Weights of a small sound classifier.
Model: log mel input, arch resnet, norm batchnorm, depths [3, 3, 3], widths [96, 144, 208].
Training: batches of 128, held-out accuracy 71%.
Data: 26041 training examples, 60.0 epochs.
Rows from block 4 of a small sound classifier, named by matrix and row number. Rows with one number belong to one channel. Each number is 128 + 32 x the weight over its row's rms, rounded and kept within 0 to 255. All counts start at 0. Numbers have three digits each.
After each channel's rows are labels from the 100 clips, of 14976, where the channel reaches its highest value: "strongest on" is what is common among them; "band" is the frequency band that holds the peak. Only what is clearly more common there than usual is listed. The data: acted Russian speech (Dusha).
# convs0: first 3x3 conv (model.blocks.4.convs.0.weight, 144x144x3x3, each kernel summed), inputs 0-35
# convs1: second 3x3 conv (model.blocks.4.convs.1.weight, 144x144x3x3, transposed, each kernel summed), outputs 0-35

convs0.59:148068154128151068158160108103105138133139152102119120101120189144119115093093099141117129117148161135111128
convs1.59:114108150119140088133123124139124121139153140092110123100128181109096138070162091130138115112118128094169138
strongest on: emotion: positive
band: 500 to 1000 Hz

convs0.122:155100145126160082133174107164099149163122116138184164061164135156164153112118158158094140054161101190171083
convs1.122:064125146126108172153087131048156171094097164182114093121135153160173144125098123115118152192149082136142123
strongest on: emotion: positive
band: 250 to 500 Hz

convs0.139:083119133056071086143123138188148172075081102153135178131142142084118168124176169162145142145125077182076101
convs1.139:180110154123152104144170187161119107030154122145109146082147126146065150105172158116190168135130149124161143
strongest on: emotion: positive
band: 250 to 500 Hz

convs0.37:156144159109142122100171168105085106119084133089072072106087099106141084098108135090095079109156105144100131
convs1.37:184145161132120130104127187129140130137150135082114099175119132106103145110155133140179124111096164127167094
strongest on: emotion: positive
band: 250 to 500 Hz; 0 to 250 Hz

convs0.9:130137118181097130092095115130132101094171070135081083131218131107109160109164117185148165157129088126100087
convs1.9:115114090065126161119123094158120126095118134130100194113169121120162081104107167088122135144130119122174067
strongest on: emotion: sad
band: 250 to 500 Hz

convs0.21:094179091082110127148094074103153132160102105123083108129212108107114138115154080121199148143131138118085129
convs1.21:087102111144076153082111145129192153119108163148120125175168131123103113103199069133167107105119207102185144
strongest on: emotion: positive
band: 500 to 1000 Hz

convs0.137:163139129137139084112160111141098124089127103117119174161134204119122088164107153143155168162139127114133069
convs1.137:038150089159148160123112128111104104131075149088175094120107176102061112142158135149130128117153133180155157
strongest on: emotion: positive
band: 500 to 1000 Hz; 250 to 500 Hz

convs0.79:132126108138092062097182179111098117148100149122154083150156097095088054137122156163156089113133089165102108
convs1.79:142123130139143041107125102076145136136156098109106171140144120089163092150139151111137117092150072177117074
strongest on: emotion: sad
band: 250 to 500 Hz

convs0.29:133110111175151134111159110105126123131081145143147165090131139125160121123123152160162207132126153131098144
convs1.29:117162139159082182188123113174197121110198178103137083098076107118104126143137160092149129162172180102118124
strongest on: emotion: positive
band: 250 to 500 Hz

convs0.114:112131154153131154107082152119144116185141168124155169154119180136196108159161094104193135156105151159120082
convs1.114:109177163126106127107092047107160153171120121132086103126163127136163123123144161137143140097111112107110097
strongest on: emotion: positive
band: 250 to 500 Hz

convs0.25:122074093162135198117114104137095134100130120083065115161195140094152115118066121086117137150122122137126137
convs1.25:075119142184090152133095163090137156159114098133106183156204147169094118128097100128163132132125126166105118
strongest on: emotion: positive
band: 250 to 500 Hz; 500 to 1000 Hz

convs0.121:145112133115143152118189101091066094133157143182121140119179179177085081128135099160137103158130116113176122
convs1.121:124173092142160190082159154151123172169102124233121129204109187098165126121157108152079097172108139153117158
strongest on: emotion: angry
band: 1000 to 2000 Hz

convs0.3:127204173118100113140100135115105087130117090130140154122061126116148158103077133182120135111114127173124111
convs1.3:074078166130124146132092221166157168131143122176175093114087213118072168126121129149151123130155192152091141
strongest on: emotion: positive
band: 500 to 1000 Hz

convs0.11:157123111091107164151111143065163131166100115101177141086138131151098088102125126033192085149130132110116065
convs1.11:132110105129149163116127127153156137126161123127114142143173108146141135098107123128119065117098096105050146
strongest on: emotion: positive
band: 500 to 1000 Hz

convs0.76:124125142118150129092146178128126129107087165121108145121099192111084136183149057091136130123099148090134125
convs1.76:144130117133124114115123151157058138128138100152104115188123151112121076132142082127126078134112137148114115
strongest on: emotion: positive
band: 250 to 500 Hz

convs0.86:131115181059043120141173138088142091141131105096053102170176132148132162139107175100151122100128159106094121
convs1.86:117087117098128124125171136110143086178110131139116113145109154157123126135071125137168103186130121109143071
strongest on: emotion: positive
band: 250 to 500 Hz

convs0.106:156141113107110127081106141118083187102099150133176145195158109158049131113098128155161123169150116156123108
convs1.106:096148114179118126126023145117119139126127119162174055128175116129104166129177098180122156096054096099109184
strongest on: emotion: angry
band: 0 to 250 Hz

convs0.39:133143089128139103124172147083113136139128094166118169142117144128061123069129183098168101044136126184139093
convs1.39:133076137163104137127153150142137170076134169152129123122132169159136109094144172101135141101175111069115139
strongest on: emotion: positive
band: 500 to 1000 Hz

convs0.105:107130133132177137109138090148176097079124162107081153104177171056147129138138135124118085064083089171172123
convs1.105:110062152169119184095180167119081143067108117127075100130156192106129126127087126098153038102145112126091143
strongest on: emotion: positive
band: 250 to 500 Hz

convs0.104:103152144119143099123112200087163123155083148092163169185082131086097145170158083077116126122141119107196163
convs1.104:143132142083126092183120083142108212164084088089125086134006181121122174133106124103127142088107150154110059
strongest on: emotion: positive
band: 250 to 500 Hz

convs0.5:141115045117157098088160100198074096109173150143151088111105052150094141126132131160068154147078150116119141
convs1.5:104163112133072161118135159103153138088153126148085164100161074180059096131172099102135164088109103130141116
strongest on: emotion: positive
band: 0 to 250 Hz

convs0.55:164127104079096114130087113107174147144137149115149142082088120134091093125163069128077120115069101144126150
convs1.55:134116167131149145147170166149132106132136167142078170178150147160114157105151151140095083128120159193162149
strongest on: emotion: positive
band: 1000 to 2000 Hz

convs0.130:079031107110073164061059082118138090107100139139105174123126127086128150180139060126089132132170148146109107
convs1.130:099231113061134120129085098122131129134084082129136097140151133106159128195143093073119118138125145095122157
strongest on: emotion: angry
band: 250 to 500 Hz

convs0.14:100074153077155099114120136121080127137101125168135125058117154144084160126121084111107090162098137143146135
convs1.14:146168109114112143099114091121081112098156165164094160148083168111170106108126117124174139145142133148102122
strongest on: emotion: positive
band: 500 to 1000 Hz

convs0.131:120101128155119112183176150093101100070110162112071110141107173125095099139068149091130111084163094144106150
convs1.131:142135175125138108112209124119053108131100116176124155160151161122088066120070157116042151165129097111091079
strongest on: emotion: angry
band: 0 to 250 Hz

convs0.142:132118133097145079105118116127087144130167158130118127094185133177135144097133116136096163069080131117117129
convs1.142:136070100190115047131084115122152135105100125097137091155081183186125192102169133141127132086113124112150119
strongest on: emotion: positive
band: 0 to 250 Hz

convs0.33:150184151126075147137109104101084132163131084136156124197153108133096125133146085139142118073107113114168115
convs1.33:192153117150110142150089207111177151117153135109145156136125119180073085097120146113070139100119074098091082
strongest on: emotion: positive
band: 250 to 500 Hz

convs0.134:094132111087174114113170102141163105103102166140108158105125118117139041135119093125088156107112116153139098
convs1.134:126201128043052096104149100144070166096140108118065162104137126097163087065144076122156141149147130092126112
strongest on: emotion: positive
band: 250 to 500 Hz

convs0.118:178174173156150094063176153156131118141112124129122138115105086122157103089147097159042153117110154126131100
convs1.118:042086127169121132117157157100065110163096097103140118106119125088118113154133082120192126145123091159083105
strongest on: emotion: positive
band: 500 to 1000 Hz; 250 to 500 Hz

convs0.34:125116151104064106153133119147100088154132064095106124085104183171144125137134094129165096171110153119094067
convs1.34:151132164080175137157115097123095102149136160146096160114099161155109101180149117157091152177142077148146113
strongest on: emotion: positive
band: 0 to 250 Hz

convs0.41:120131184136158144156149149134101133134146156160152143163069078067107179139148102107077141182113154108079129
convs1.41:088068153119125126138118079089139099147128145210166128107111126094161162129146114114135182129107159095122124
strongest on: emotion: positive
band: 250 to 500 Hz

convs0.119:114151129123127106094153143110188119139144138094127138142194120103162121144148106139127125148101107099097106
convs1.119:166121097137142141143129157070106147127078132103165171132117141187118084197111124068170089150117127131102123
strongest on: emotion: sad
band: 500 to 1000 Hz; 250 to 500 Hz

convs0.100:146125129149103115134181145109104140185127135159174104116136044139158077144111131052164090077153147141109146
convs1.100:134094151168091032159081143133061117138114142135125126183189068182096137165149138113144169116132122108110092
strongest on: emotion: sad
band: 250 to 500 Hz

convs0.93:124133095081142142117126098067059138062106150150072160123136086202085105147135105119095111137118098118080095
convs1.93:145155143080140136088076115145120136115148145122185132173102146188088125119170183066107141198127119019148109
strongest on: emotion: angry
band: 0 to 250 Hz; 250 to 500 Hz

convs0.132:141144090128116142111147132114121191126157085141106112135076214131141111167153141141135163134091220088063135
convs1.132:117140131104145181136124178094128182143149170166176102100124117147118098183167208109119156114080081131179155
strongest on: emotion: angry
band: 500 to 1000 Hz; 250 to 500 Hz