Weights of a small sound classifier.
Model: 3.88M parameters, log mel input, arch resnet, activation gelu, widths [96, 144, 208].
Data: 26041 training examples, 60.0 epochs.
Rows from block 5 of a small sound classifier, named by matrix and row number. Rows with one number belong to one channel. Each number is 200 + 20 x the weight over its row's rms, rounded and kept within 0 to 999. All counts start at 0.
Before each channel's rows are labels from the 100 clips, of 14976, where the channel reaches its highest value: "strongest on" is what is common among them. Only what is clearly more common there than usual is listed. The data: acted Russian speech (Dusha). In brackets: how many of the 100.
# convs0: first 3x3 conv (model.blocks.5.convs.0.weight, 144x144x3x3, each kernel summed), inputs 0-71
# convs1: second 3x3 conv (model.blocks.5.convs.1.weight, 144x144x3x3, transposed, each kernel summed), outputs 0-71

strongest on: emotion: angry (42)
convs0.67,181,171,176,170,173,201,205,214,125,177,219,224,200,181,182,202,177,225,215,191,199,196,186,180,210,203,180,174,190,204,208,189,200,220,210,203,189,169,235,166,191,232,178,183,194,199,165,202,203,191,215,200,224,214,224,185,185,212,225,187,203,240,182,200,216,212,201,212,204,183,192,193
convs1.67,192,200,226,218,226,203,212,212,174,205,202,190,189,207,191,209,195,192,205,222,186,174,223,193,202,199,217,212,203,157,194,192,182,194,171,222,202,203,208,218,223,181,217,174,195,235,209,222,168,192,189,207,172,182,208,205,222,155,183,164,192,215,172,183,203,174,197,212,200,200,191,179

strongest on: emotion: positive (51)
convs0.12,168,193,190,152,191,194,190,180,204,217,202,179,162,193,204,147,191,195,199,231,217,216,199,206,193,230,188,186,190,196,198,202,205,225,178,210,163,208,217,184,209,195,173,197,208,224,199,198,204,192,207,237,209,170,199,189,226,237,217,225,217,214,198,185,181,143,187,217,186,176,227,226
convs1.12,207,244,210,201,187,186,194,199,210,211,206,180,231,188,213,177,230,209,227,233,200,209,207,185,216,213,222,179,235,207,180,221,174,210,157,201,213,223,199,167,202,176,240,213,192,191,227,234,206,232,214,206,208,209,224,206,188,170,176,205,209,209,219,192,226,235,153,200,169,190,162,224

strongest on: emotion: positive (40)
convs0.36,144,202,208,198,201,199,208,195,220,198,225,226,198,195,229,205,181,163,187,202,237,189,199,178,227,193,192,204,195,219,197,202,232,197,201,185,251,199,177,207,221,210,185,214,167,180,200,196,154,212,214,202,191,171,186,178,208,206,268,185,206,188,189,168,176,170,200,201,237,207,213,196
convs1.36,220,211,154,173,181,231,194,196,202,203,191,178,192,215,227,205,187,188,191,183,198,205,175,211,196,187,202,202,201,198,216,192,199,182,183,166,191,200,213,236,189,159,214,167,199,205,207,198,191,194,209,236,229,222,195,155,221,172,179,191,213,229,187,187,231,190,224,186,252,165,220,191

strongest on: emotion: positive (52)
convs0.21,206,179,182,185,248,190,217,203,215,201,199,204,183,214,175,203,171,209,191,197,235,165,211,149,182,222,192,189,209,234,176,167,217,215,224,202,225,204,217,221,186,192,204,185,192,198,162,175,189,186,173,214,223,215,207,184,191,222,213,225,184,203,166,197,164,198,194,206,184,199,201,198
convs1.21,202,184,208,230,220,225,183,223,224,204,226,188,203,213,173,183,219,204,198,172,239,206,168,211,230,187,233,257,199,204,202,201,209,178,164,178,169,177,187,214,203,173,197,188,177,208,185,214,214,202,207,211,228,207,192,188,212,194,166,215,190,212,189,227,209,179,209,205,185,189,225,196

strongest on: emotion: positive (41)
convs0.75,216,222,163,189,209,180,228,206,179,188,191,188,175,200,202,217,210,191,197,234,222,199,186,215,193,225,164,197,202,212,171,175,220,184,194,170,196,227,193,192,190,168,200,205,166,224,198,226,215,217,193,226,211,151,195,257,166,208,192,189,166,192,222,189,193,205,187,204,220,170,206,224
convs1.75,194,181,193,173,205,181,195,172,235,197,198,167,234,221,178,207,206,200,196,225,186,192,170,180,173,200,212,219,201,192,170,220,190,170,180,187,181,205,211,169,206,163,189,242,204,205,176,233,198,214,191,199,201,252,165,190,177,204,207,222,203,186,234,197,196,198,206,199,224,201,176,205

strongest on: emotion: angry (42)
convs0.65,202,168,173,229,165,193,171,203,178,188,181,180,208,191,185,197,190,198,191,211,188,189,211,150,202,228,220,197,182,226,191,219,162,207,197,196,187,223,215,199,218,187,185,190,207,224,205,217,210,201,206,207,189,182,204,193,190,208,204,180,191,165,188,176,187,207,194,213,171,179,205,163
convs1.65,204,198,190,209,200,212,224,207,166,212,233,234,185,172,229,196,214,210,187,228,241,195,186,205,197,211,173,202,191,206,173,196,224,212,193,202,219,195,145,237,226,191,199,174,169,216,238,167,188,203,230,216,214,197,258,203,228,187,235,168,185,193,203,202,201,211,187,165,211,183,230,203

strongest on: emotion: angry (49)
convs0.43,236,184,201,180,221,194,172,185,192,207,218,189,170,189,203,169,207,197,223,223,172,195,226,171,198,203,224,204,242,173,177,185,223,193,211,205,208,183,193,196,197,163,173,202,221,223,212,203,206,217,209,220,218,250,230,218,185,179,237,180,171,189,209,208,184,223,233,210,192,210,250,232
convs1.43,184,192,198,255,220,209,211,210,201,180,184,190,174,172,203,203,198,171,212,236,183,209,219,202,233,188,166,232,187,233,191,164,199,199,203,216,162,193,221,196,184,208,195,193,168,183,186,204,225,219,211,224,199,150,182,175,208,202,197,214,217,174,195,185,179,184,162,202,188,212,166,193

strongest on: emotion: sad (70)
convs0.30,228,198,200,191,170,222,192,199,235,178,184,224,215,170,197,241,199,206,184,185,188,175,214,190,201,167,194,206,199,188,176,204,205,194,196,163,236,194,200,222,173,201,196,191,199,240,197,165,211,227,195,203,179,207,203,242,219,210,199,179,179,191,197,208,219,194,167,195,191,171,198,188
convs1.30,184,184,206,183,222,147,190,188,230,209,205,195,235,213,215,220,196,183,203,202,184,195,172,194,216,189,246,178,191,171,219,243,202,216,198,197,150,194,190,152,207,169,190,192,205,213,201,179,183,244,196,192,211,183,203,177,214,208,214,180,226,225,213,196,177,214,175,231,158,228,227,216

strongest on: emotion: positive (45)
convs0.26,180,180,186,205,185,217,236,214,218,169,224,208,171,187,199,228,207,207,144,186,222,184,181,144,196,221,216,206,209,226,229,186,170,204,198,218,200,208,191,159,185,188,211,174,184,223,184,257,190,197,181,179,219,184,218,220,227,165,207,208,189,187,213,195,212,231,187,191,179,157,198,169
convs1.26,260,247,205,189,229,200,200,218,217,192,224,200,227,203,202,186,203,177,204,209,182,188,206,187,178,169,206,214,189,200,179,189,189,220,170,217,229,200,210,177,193,164,210,226,180,214,197,233,218,204,211,203,184,205,206,218,205,238,195,186,190,224,220,180,207,227,178,207,188,199,171,223

strongest on: emotion: positive (55)
convs0.102,189,206,205,212,213,172,207,241,201,212,186,211,207,191,230,196,209,234,195,206,193,184,176,223,191,185,189,182,199,193,230,166,193,206,177,194,209,200,162,167,185,181,189,189,215,202,233,213,201,226,177,207,221,125,186,181,194,187,203,191,175,208,191,221,236,186,201,170,179,202,192,187
convs1.102,174,178,183,170,201,170,214,213,189,204,183,201,201,235,188,191,193,218,177,153,231,210,163,222,213,211,195,218,200,211,215,219,192,221,201,233,198,204,220,195,194,196,183,205,173,219,208,193,237,194,180,216,214,228,146,219,212,202,195,224,210,161,185,198,175,226,192,220,214,178,191,197

strongest on: emotion: positive (63)
convs0.99,210,195,206,215,190,203,193,219,205,176,189,226,213,192,219,184,187,224,199,172,167,210,214,166,226,202,171,198,195,205,190,194,211,191,190,207,214,217,175,174,191,168,251,184,208,212,184,220,236,193,198,223,169,219,195,223,217,232,217,203,211,187,201,213,236,198,195,197,166,173,219,185
convs1.99,217,205,218,214,209,190,180,188,221,219,182,217,152,205,197,201,227,181,200,178,194,194,214,186,222,226,213,237,239,204,192,174,234,156,205,201,206,232,201,196,178,227,202,187,204,223,203,204,195,192,193,185,225,220,215,186,208,189,199,201,179,200,220,215,194,177,202,198,227,193,218,217

strongest on: emotion: sad (54)
convs0.6,194,183,224,180,180,180,168,235,202,148,182,209,224,186,161,192,209,201,199,231,180,170,201,212,169,179,222,183,203,199,170,191,152,221,210,196,207,202,186,214,195,191,221,196,235,214,192,219,180,208,216,205,187,177,211,182,189,209,178,210,216,203,207,182,208,184,145,203,198,231,229,189
convs1.6,230,179,188,218,190,188,218,174,231,212,213,199,186,193,162,183,210,172,185,207,196,209,178,222,217,202,224,188,205,220,224,224,214,185,179,237,180,177,209,183,178,163,217,241,196,196,200,212,222,199,227,229,177,205,166,218,235,187,230,226,198,222,191,193,180,258,164,211,183,184,171,209

strongest on: emotion: angry (71)
convs0.138,186,178,189,191,216,201,211,176,192,211,190,216,197,198,180,200,182,202,198,204,194,217,194,202,183,201,203,219,222,158,182,188,166,206,173,213,226,181,175,192,220,186,227,189,222,210,209,216,210,213,195,220,235,233,185,205,202,192,166,230,185,199,225,213,233,154,238,180,198,198,236,138
convs1.138,191,189,175,229,201,190,222,214,199,205,175,199,188,169,184,194,215,193,230,226,219,226,190,194,208,189,189,157,220,233,211,187,202,199,186,180,196,210,210,184,232,211,141,216,202,208,182,183,201,193,206,216,186,228,225,175,207,217,208,167,213,153,221,199,216,203,202,199,226,188,200,203

strongest on: emotion: angry (54)
convs0.105,170,181,192,210,234,201,167,225,214,177,164,209,162,171,188,195,190,211,213,172,211,198,193,200,185,191,212,220,206,206,231,171,186,170,217,212,223,207,247,208,211,238,185,183,180,213,199,183,199,218,178,213,204,165,197,210,222,189,196,172,189,161,180,234,194,212,204,192,199,163,208,188
convs1.105,177,198,180,195,230,198,243,209,211,189,186,205,230,212,205,224,224,202,231,259,207,211,165,212,165,190,180,203,221,184,154,198,199,211,220,164,230,194,219,223,238,176,187,190,186,208,186,190,234,225,194,196,185,218,227,204,168,196,203,220,152,159,183,217,207,201,213,168,182,201,177,173

strongest on: emotion: sad (59)
convs0.81,207,185,161,218,190,227,215,197,220,164,192,185,199,216,223,193,197,197,198,206,221,197,188,169,202,198,180,211,240,174,186,207,207,211,207,189,216,179,200,230,190,155,203,188,187,215,205,224,183,190,204,188,170,187,220,192,213,176,189,211,193,192,179,217,195,217,216,179,198,189,228,176
convs1.81,180,152,234,202,170,227,226,198,201,180,206,195,192,188,202,184,181,223,203,229,208,185,226,174,194,176,173,167,197,202,213,167,161,219,228,203,188,195,215,153,204,224,198,215,226,223,195,197,168,192,196,197,219,203,209,207,196,208,212,230,180,184,204,216,219,161,210,218,205,223,164,225

strongest on: emotion: angry (43)
convs0.34,161,216,169,209,188,251,181,233,242,176,223,209,182,193,149,187,179,199,207,189,184,181,197,181,189,201,198,239,179,223,196,178,190,228,190,198,219,159,198,211,204,171,219,207,188,182,194,171,190,175,185,208,195,172,228,193,192,197,203,200,183,174,190,185,211,227,185,179,181,189,196,201
convs1.34,206,182,203,227,209,263,188,207,176,176,204,179,174,186,148,189,195,183,174,204,191,209,179,221,194,197,179,174,203,221,238,219,187,185,199,206,192,213,229,189,196,161,179,198,199,193,211,159,207,183,180,174,189,216,176,212,219,179,208,215,174,213,201,158,201,181,201,196,204,173,191,154

strongest on: emotion: positive (45)
convs0.42,180,199,186,210,189,192,199,190,156,189,215,210,209,198,183,208,188,219,179,179,219,222,214,197,169,211,178,193,202,211,214,174,179,210,181,158,217,226,212,213,207,205,184,206,189,186,161,213,210,197,205,173,199,182,198,213,183,213,180,164,229,197,167,246,193,190,232,187,184,163,250,218
convs1.42,167,191,196,146,194,194,199,206,221,170,177,195,195,211,165,217,191,228,180,203,222,180,197,236,172,197,202,190,213,194,158,211,218,179,162,207,202,186,227,238,207,222,219,184,174,195,206,185,216,199,181,206,197,195,217,175,227,156,208,176,203,230,197,192,226,190,209,206,164,204,186,176

strongest on: emotion: positive (46)
convs0.111,235,205,230,201,193,218,165,232,219,200,206,212,206,188,171,219,206,192,208,174,199,211,192,178,179,201,199,210,208,192,186,203,200,238,240,178,213,169,183,166,225,163,206,180,242,196,189,237,206,184,204,170,179,169,169,169,164,235,223,173,221,211,198,183,235,198,182,180,204,199,217,197
convs1.111,205,168,199,204,206,232,161,196,240,206,202,186,188,230,204,208,157,177,190,203,223,182,190,222,171,159,202,179,199,192,204,190,164,229,230,173,218,201,251,208,202,198,198,173,241,210,210,265,186,179,229,194,208,188,223,163,161,202,207,188,192,165,217,189,202,168,204,187,204,212,212,205

strongest on: emotion: positive (54)
convs0.120,202,207,197,193,198,212,153,196,242,181,205,211,198,175,211,200,231,238,217,188,210,208,185,173,201,234,196,209,175,207,200,182,195,176,168,201,240,190,198,206,183,196,193,199,216,218,177,184,209,202,202,173,196,205,213,229,272,208,206,191,225,220,209,194,183,195,200,232,212,226,175,209
convs1.120,219,177,203,228,182,238,207,199,210,200,162,206,171,221,203,201,198,209,187,200,234,208,184,185,190,182,166,181,222,181,180,191,221,198,174,189,185,190,196,225,172,184,188,218,226,161,177,203,246,202,196,220,203,192,196,201,210,184,229,210,187,210,180,199,197,245,211,173,236,204,190,238

strongest on: emotion: angry (66)
convs0.93,199,178,194,196,185,217,211,208,153,189,224,181,171,230,207,177,199,189,184,156,204,202,189,216,226,173,174,188,179,161,212,219,213,200,193,180,214,169,202,177,211,200,191,195,214,209,204,211,183,193,195,177,203,186,234,217,169,205,222,222,201,191,225,193,224,217,209,195,183,195,189,163
convs1.93,220,224,192,168,184,185,204,195,237,169,209,159,188,198,225,209,199,205,186,187,198,181,204,199,194,179,182,199,223,228,218,235,208,194,206,198,193,232,219,204,187,186,193,223,189,195,181,212,195,167,219,199,217,219,196,199,181,213,226,213,233,221,235,189,211,261,203,216,217,218,215,209

strongest on: emotion: positive (52)
convs0.78,173,228,216,233,195,208,218,205,192,200,181,180,176,188,173,204,198,252,215,188,207,180,216,189,192,205,223,193,151,171,162,196,212,211,229,207,180,218,205,189,214,208,184,181,170,200,187,221,203,198,193,223,222,188,221,135,176,201,249,189,210,165,208,195,214,203,188,180,198,194,154,190
convs1.78,195,183,201,215,220,191,202,209,215,192,193,198,203,210,208,223,207,217,173,224,192,222,214,191,205,210,224,171,205,183,211,229,209,195,228,185,193,196,222,194,178,196,193,227,201,173,208,239,200,226,198,209,195,255,176,238,180,211,221,224,214,218,211,195,214,225,184,216,217,221,226,187

strongest on: emotion: angry (59)
convs0.50,195,195,200,192,192,221,184,196,202,169,210,216,162,195,179,196,217,231,201,175,225,191,164,201,178,207,212,213,177,196,210,159,199,214,197,173,208,192,211,183,197,172,169,193,187,219,203,173,227,189,211,223,220,202,251,169,218,201,215,198,230,169,196,190,241,205,173,172,202,155,226,183
convs1.50,226,211,173,190,183,198,235,201,223,200,205,201,202,186,214,233,198,171,229,200,174,191,172,232,193,149,197,177,205,226,198,199,194,222,182,177,205,188,191,177,210,229,188,211,214,197,180,195,178,230,202,219,185,230,199,211,230,197,209,198,190,175,193,171,172,226,248,228,197,169,172,202

strongest on: emotion: positive (53)
convs0.66,231,164,174,198,206,201,202,224,200,182,176,177,185,184,226,237,248,202,191,182,192,232,190,200,185,198,170,158,218,202,180,186,197,206,209,234,184,185,181,188,187,204,196,225,172,158,189,206,200,187,196,200,187,174,182,209,207,191,183,200,194,171,204,207,208,226,194,211,201,235,207,187
convs1.66,188,250,177,148,212,201,187,200,184,205,184,198,197,223,177,204,196,219,219,219,198,186,192,206,204,185,196,212,216,195,195,197,177,183,191,218,178,222,195,206,190,197,221,210,201,251,201,189,180,225,188,201,221,254,208,185,193,215,238,161,208,216,204,201,194,225,181,195,208,174,195,231

strongest on: emotion: sad (56)
convs0.5,196,184,191,210,187,213,246,198,204,177,204,201,221,189,194,181,201,209,164,194,207,162,209,182,234,193,214,258,271,177,190,202,184,194,209,163,202,196,204,163,220,185,210,196,180,213,223,206,185,191,209,205,227,185,195,209,166,168,192,184,206,174,195,173,196,214,168,237,194,202,191,212
convs1.5,203,192,224,220,223,181,188,213,211,177,205,176,162,229,173,166,216,211,173,230,191,197,235,237,185,219,209,192,223,233,208,170,200,208,216,162,221,181,215,210,248,201,194,175,207,219,170,229,215,198,210,181,177,166,187,222,192,204,224,197,198,190,187,198,182,189,196,207,200,213,216,214

strongest on: emotion: positive (58)
convs0.94,214,228,178,205,190,203,186,197,233,215,201,205,203,219,208,169,212,212,186,215,163,197,174,159,222,191,208,226,181,219,207,195,181,194,190,193,220,180,174,189,201,184,246,186,184,233,220,194,213,213,227,162,215,189,177,192,224,206,181,189,197,199,191,212,195,176,194,235,180,219,216,217
convs1.94,170,194,207,229,223,192,203,202,207,206,199,194,188,198,208,176,198,167,212,206,185,218,182,187,194,210,222,195,176,171,185,199,193,191,222,186,225,221,183,179,220,212,154,207,219,186,179,188,196,168,185,240,199,218,203,222,194,195,215,173,160,177,201,215,154,195,200,168,190,193,203,193

strongest on: emotion: sad (56)
convs0.72,185,180,189,150,201,200,185,200,186,204,201,202,232,208,190,201,209,204,213,156,179,182,185,219,176,231,179,220,206,216,240,187,151,257,174,194,217,195,202,192,176,207,192,211,217,207,213,192,230,168,210,175,184,174,207,188,210,202,198,209,223,219,200,199,218,206,215,201,203,210,168,183
convs1.72,195,217,192,195,199,187,203,215,197,182,179,203,202,173,182,218,196,216,189,192,188,205,196,224,176,211,199,195,227,218,195,166,213,147,186,189,200,217,196,179,201,186,193,178,192,245,221,185,174,214,214,190,214,238,204,164,217,196,178,191,191,223,215,199,177,146,192,207,193,190,200,196

strongest on: emotion: positive (46)
convs0.126,233,206,212,219,172,185,185,192,203,195,229,203,188,193,186,183,181,230,162,182,198,205,224,172,235,201,222,209,185,203,241,177,239,181,169,177,219,177,200,196,211,149,211,214,223,219,207,184,211,199,203,182,216,139,202,197,202,193,168,214,162,199,169,226,211,174,223,205,147,202,190,179
convs1.126,199,195,190,192,191,204,205,209,197,200,211,210,208,196,186,187,219,207,215,176,197,203,197,192,241,219,251,198,217,188,198,198,210,209,166,153,160,176,219,213,239,182,181,222,197,197,217,162,192,226,222,210,211,236,205,155,190,206,208,190,199,205,208,205,185,187,163,183,190,206,201,208

strongest on: emotion: angry (40)
convs0.73,183,218,204,184,219,203,180,208,172,199,196,182,201,199,209,221,175,209,221,192,213,209,172,193,212,246,187,193,210,221,206,172,201,173,199,154,215,181,215,245,226,205,208,199,206,213,201,221,215,204,203,203,180,177,179,210,205,198,201,185,189,221,210,182,197,171,190,164,159,171,165,214
convs1.73,224,186,189,184,185,193,196,213,191,181,182,190,219,196,208,182,192,243,220,198,220,202,203,208,237,201,249,232,234,208,221,215,186,198,207,194,186,197,203,232,216,200,195,209,247,212,207,228,196,190,194,209,212,224,217,185,198,167,191,189,205,239,197,216,232,176,192,202,159,217,198,168

strongest on: emotion: sad (60)
convs0.58,192,180,199,169,201,167,175,205,198,176,184,239,199,195,200,222,190,197,177,208,224,234,198,177,211,210,169,199,167,205,213,179,171,218,206,174,204,197,173,185,203,192,208,163,210,202,177,173,202,203,226,178,207,178,166,194,203,210,186,198,223,206,183,224,209,185,190,197,226,215,196,175
convs1.58,180,200,208,219,205,179,210,242,242,204,173,194,211,201,215,210,189,189,197,205,178,188,200,166,176,242,198,208,207,227,186,225,192,214,225,172,225,215,193,205,229,176,191,197,239,165,199,228,194,205,186,165,225,209,196,228,185,188,172,195,204,214,225,236,214,190,202,225,196,236,217,204

strongest on: emotion: positive (65)
convs0.83,215,224,166,167,200,209,173,215,199,163,213,231,212,228,189,199,175,190,166,221,170,199,187,179,217,216,201,171,217,267,178,216,231,229,220,176,238,173,203,179,201,173,216,214,219,204,169,217,198,187,189,227,203,174,202,180,207,187,217,199,233,188,171,208,202,193,206,190,203,191,206,200
convs1.83,193,163,204,166,217,203,175,191,218,199,199,225,194,198,193,216,194,173,207,178,203,198,228,167,193,209,185,218,180,206,170,200,227,185,198,174,167,181,203,214,177,165,187,179,246,207,188,204,237,217,205,235,210,209,187,208,188,214,231,214,196,194,221,185,195,236,181,175,204,195,209,194

strongest on: emotion: positive (50)
convs0.70,220,197,173,201,193,222,183,191,201,230,203,197,178,199,168,172,186,208,168,199,214,187,189,181,232,210,173,177,193,186,206,214,196,228,219,182,207,193,196,170,246,187,164,175,178,202,165,200,209,196,214,216,177,142,180,175,179,179,216,170,206,193,190,203,200,196,198,225,182,195,197,181
convs1.70,192,217,227,241,200,223,223,159,226,176,204,218,218,201,200,205,205,219,217,178,219,211,204,203,190,200,184,234,218,183,223,232,177,178,218,217,199,198,196,228,186,205,179,224,195,194,160,208,171,193,232,226,176,200,182,196,184,163,190,199,210,200,230,184,210,176,199,176,175,205,199,192

strongest on: emotion: positive (62)
convs0.48,205,158,182,195,199,218,192,193,192,177,174,175,211,191,164,183,242,225,211,170,181,215,195,147,210,197,195,203,238,185,224,212,195,201,185,196,223,173,234,204,176,208,204,190,219,194,159,259,197,184,202,222,233,219,202,215,193,170,190,192,196,158,185,209,187,202,201,225,209,212,179,194
convs1.48,216,231,186,249,216,230,219,187,201,238,210,222,235,208,196,172,190,189,226,181,189,190,215,152,225,187,199,192,222,221,215,229,193,188,196,183,198,235,192,204,187,185,168,226,197,215,190,229,224,196,200,203,192,199,195,215,184,245,230,203,204,233,241,207,213,200,206,185,244,185,201,230

strongest on: emotion: angry (40)
convs0.95,194,192,209,198,170,192,169,185,227,193,200,172,187,195,167,190,239,221,185,220,131,203,227,179,207,212,187,210,196,181,183,219,193,222,207,189,221,197,202,162,186,181,176,210,169,191,207,205,204,173,187,186,196,167,192,207,193,168,159,216,165,181,174,175,207,177,220,227,207,178,209,144
convs1.95,204,175,194,150,205,214,178,208,193,207,197,231,188,188,220,221,213,186,202,183,223,199,246,217,223,193,215,184,211,192,187,191,181,189,169,190,206,215,229,153,206,173,194,185,199,222,212,202,175,173,203,181,216,186,189,172,219,228,216,231,225,210,208,201,189,205,208,185,193,178,181,230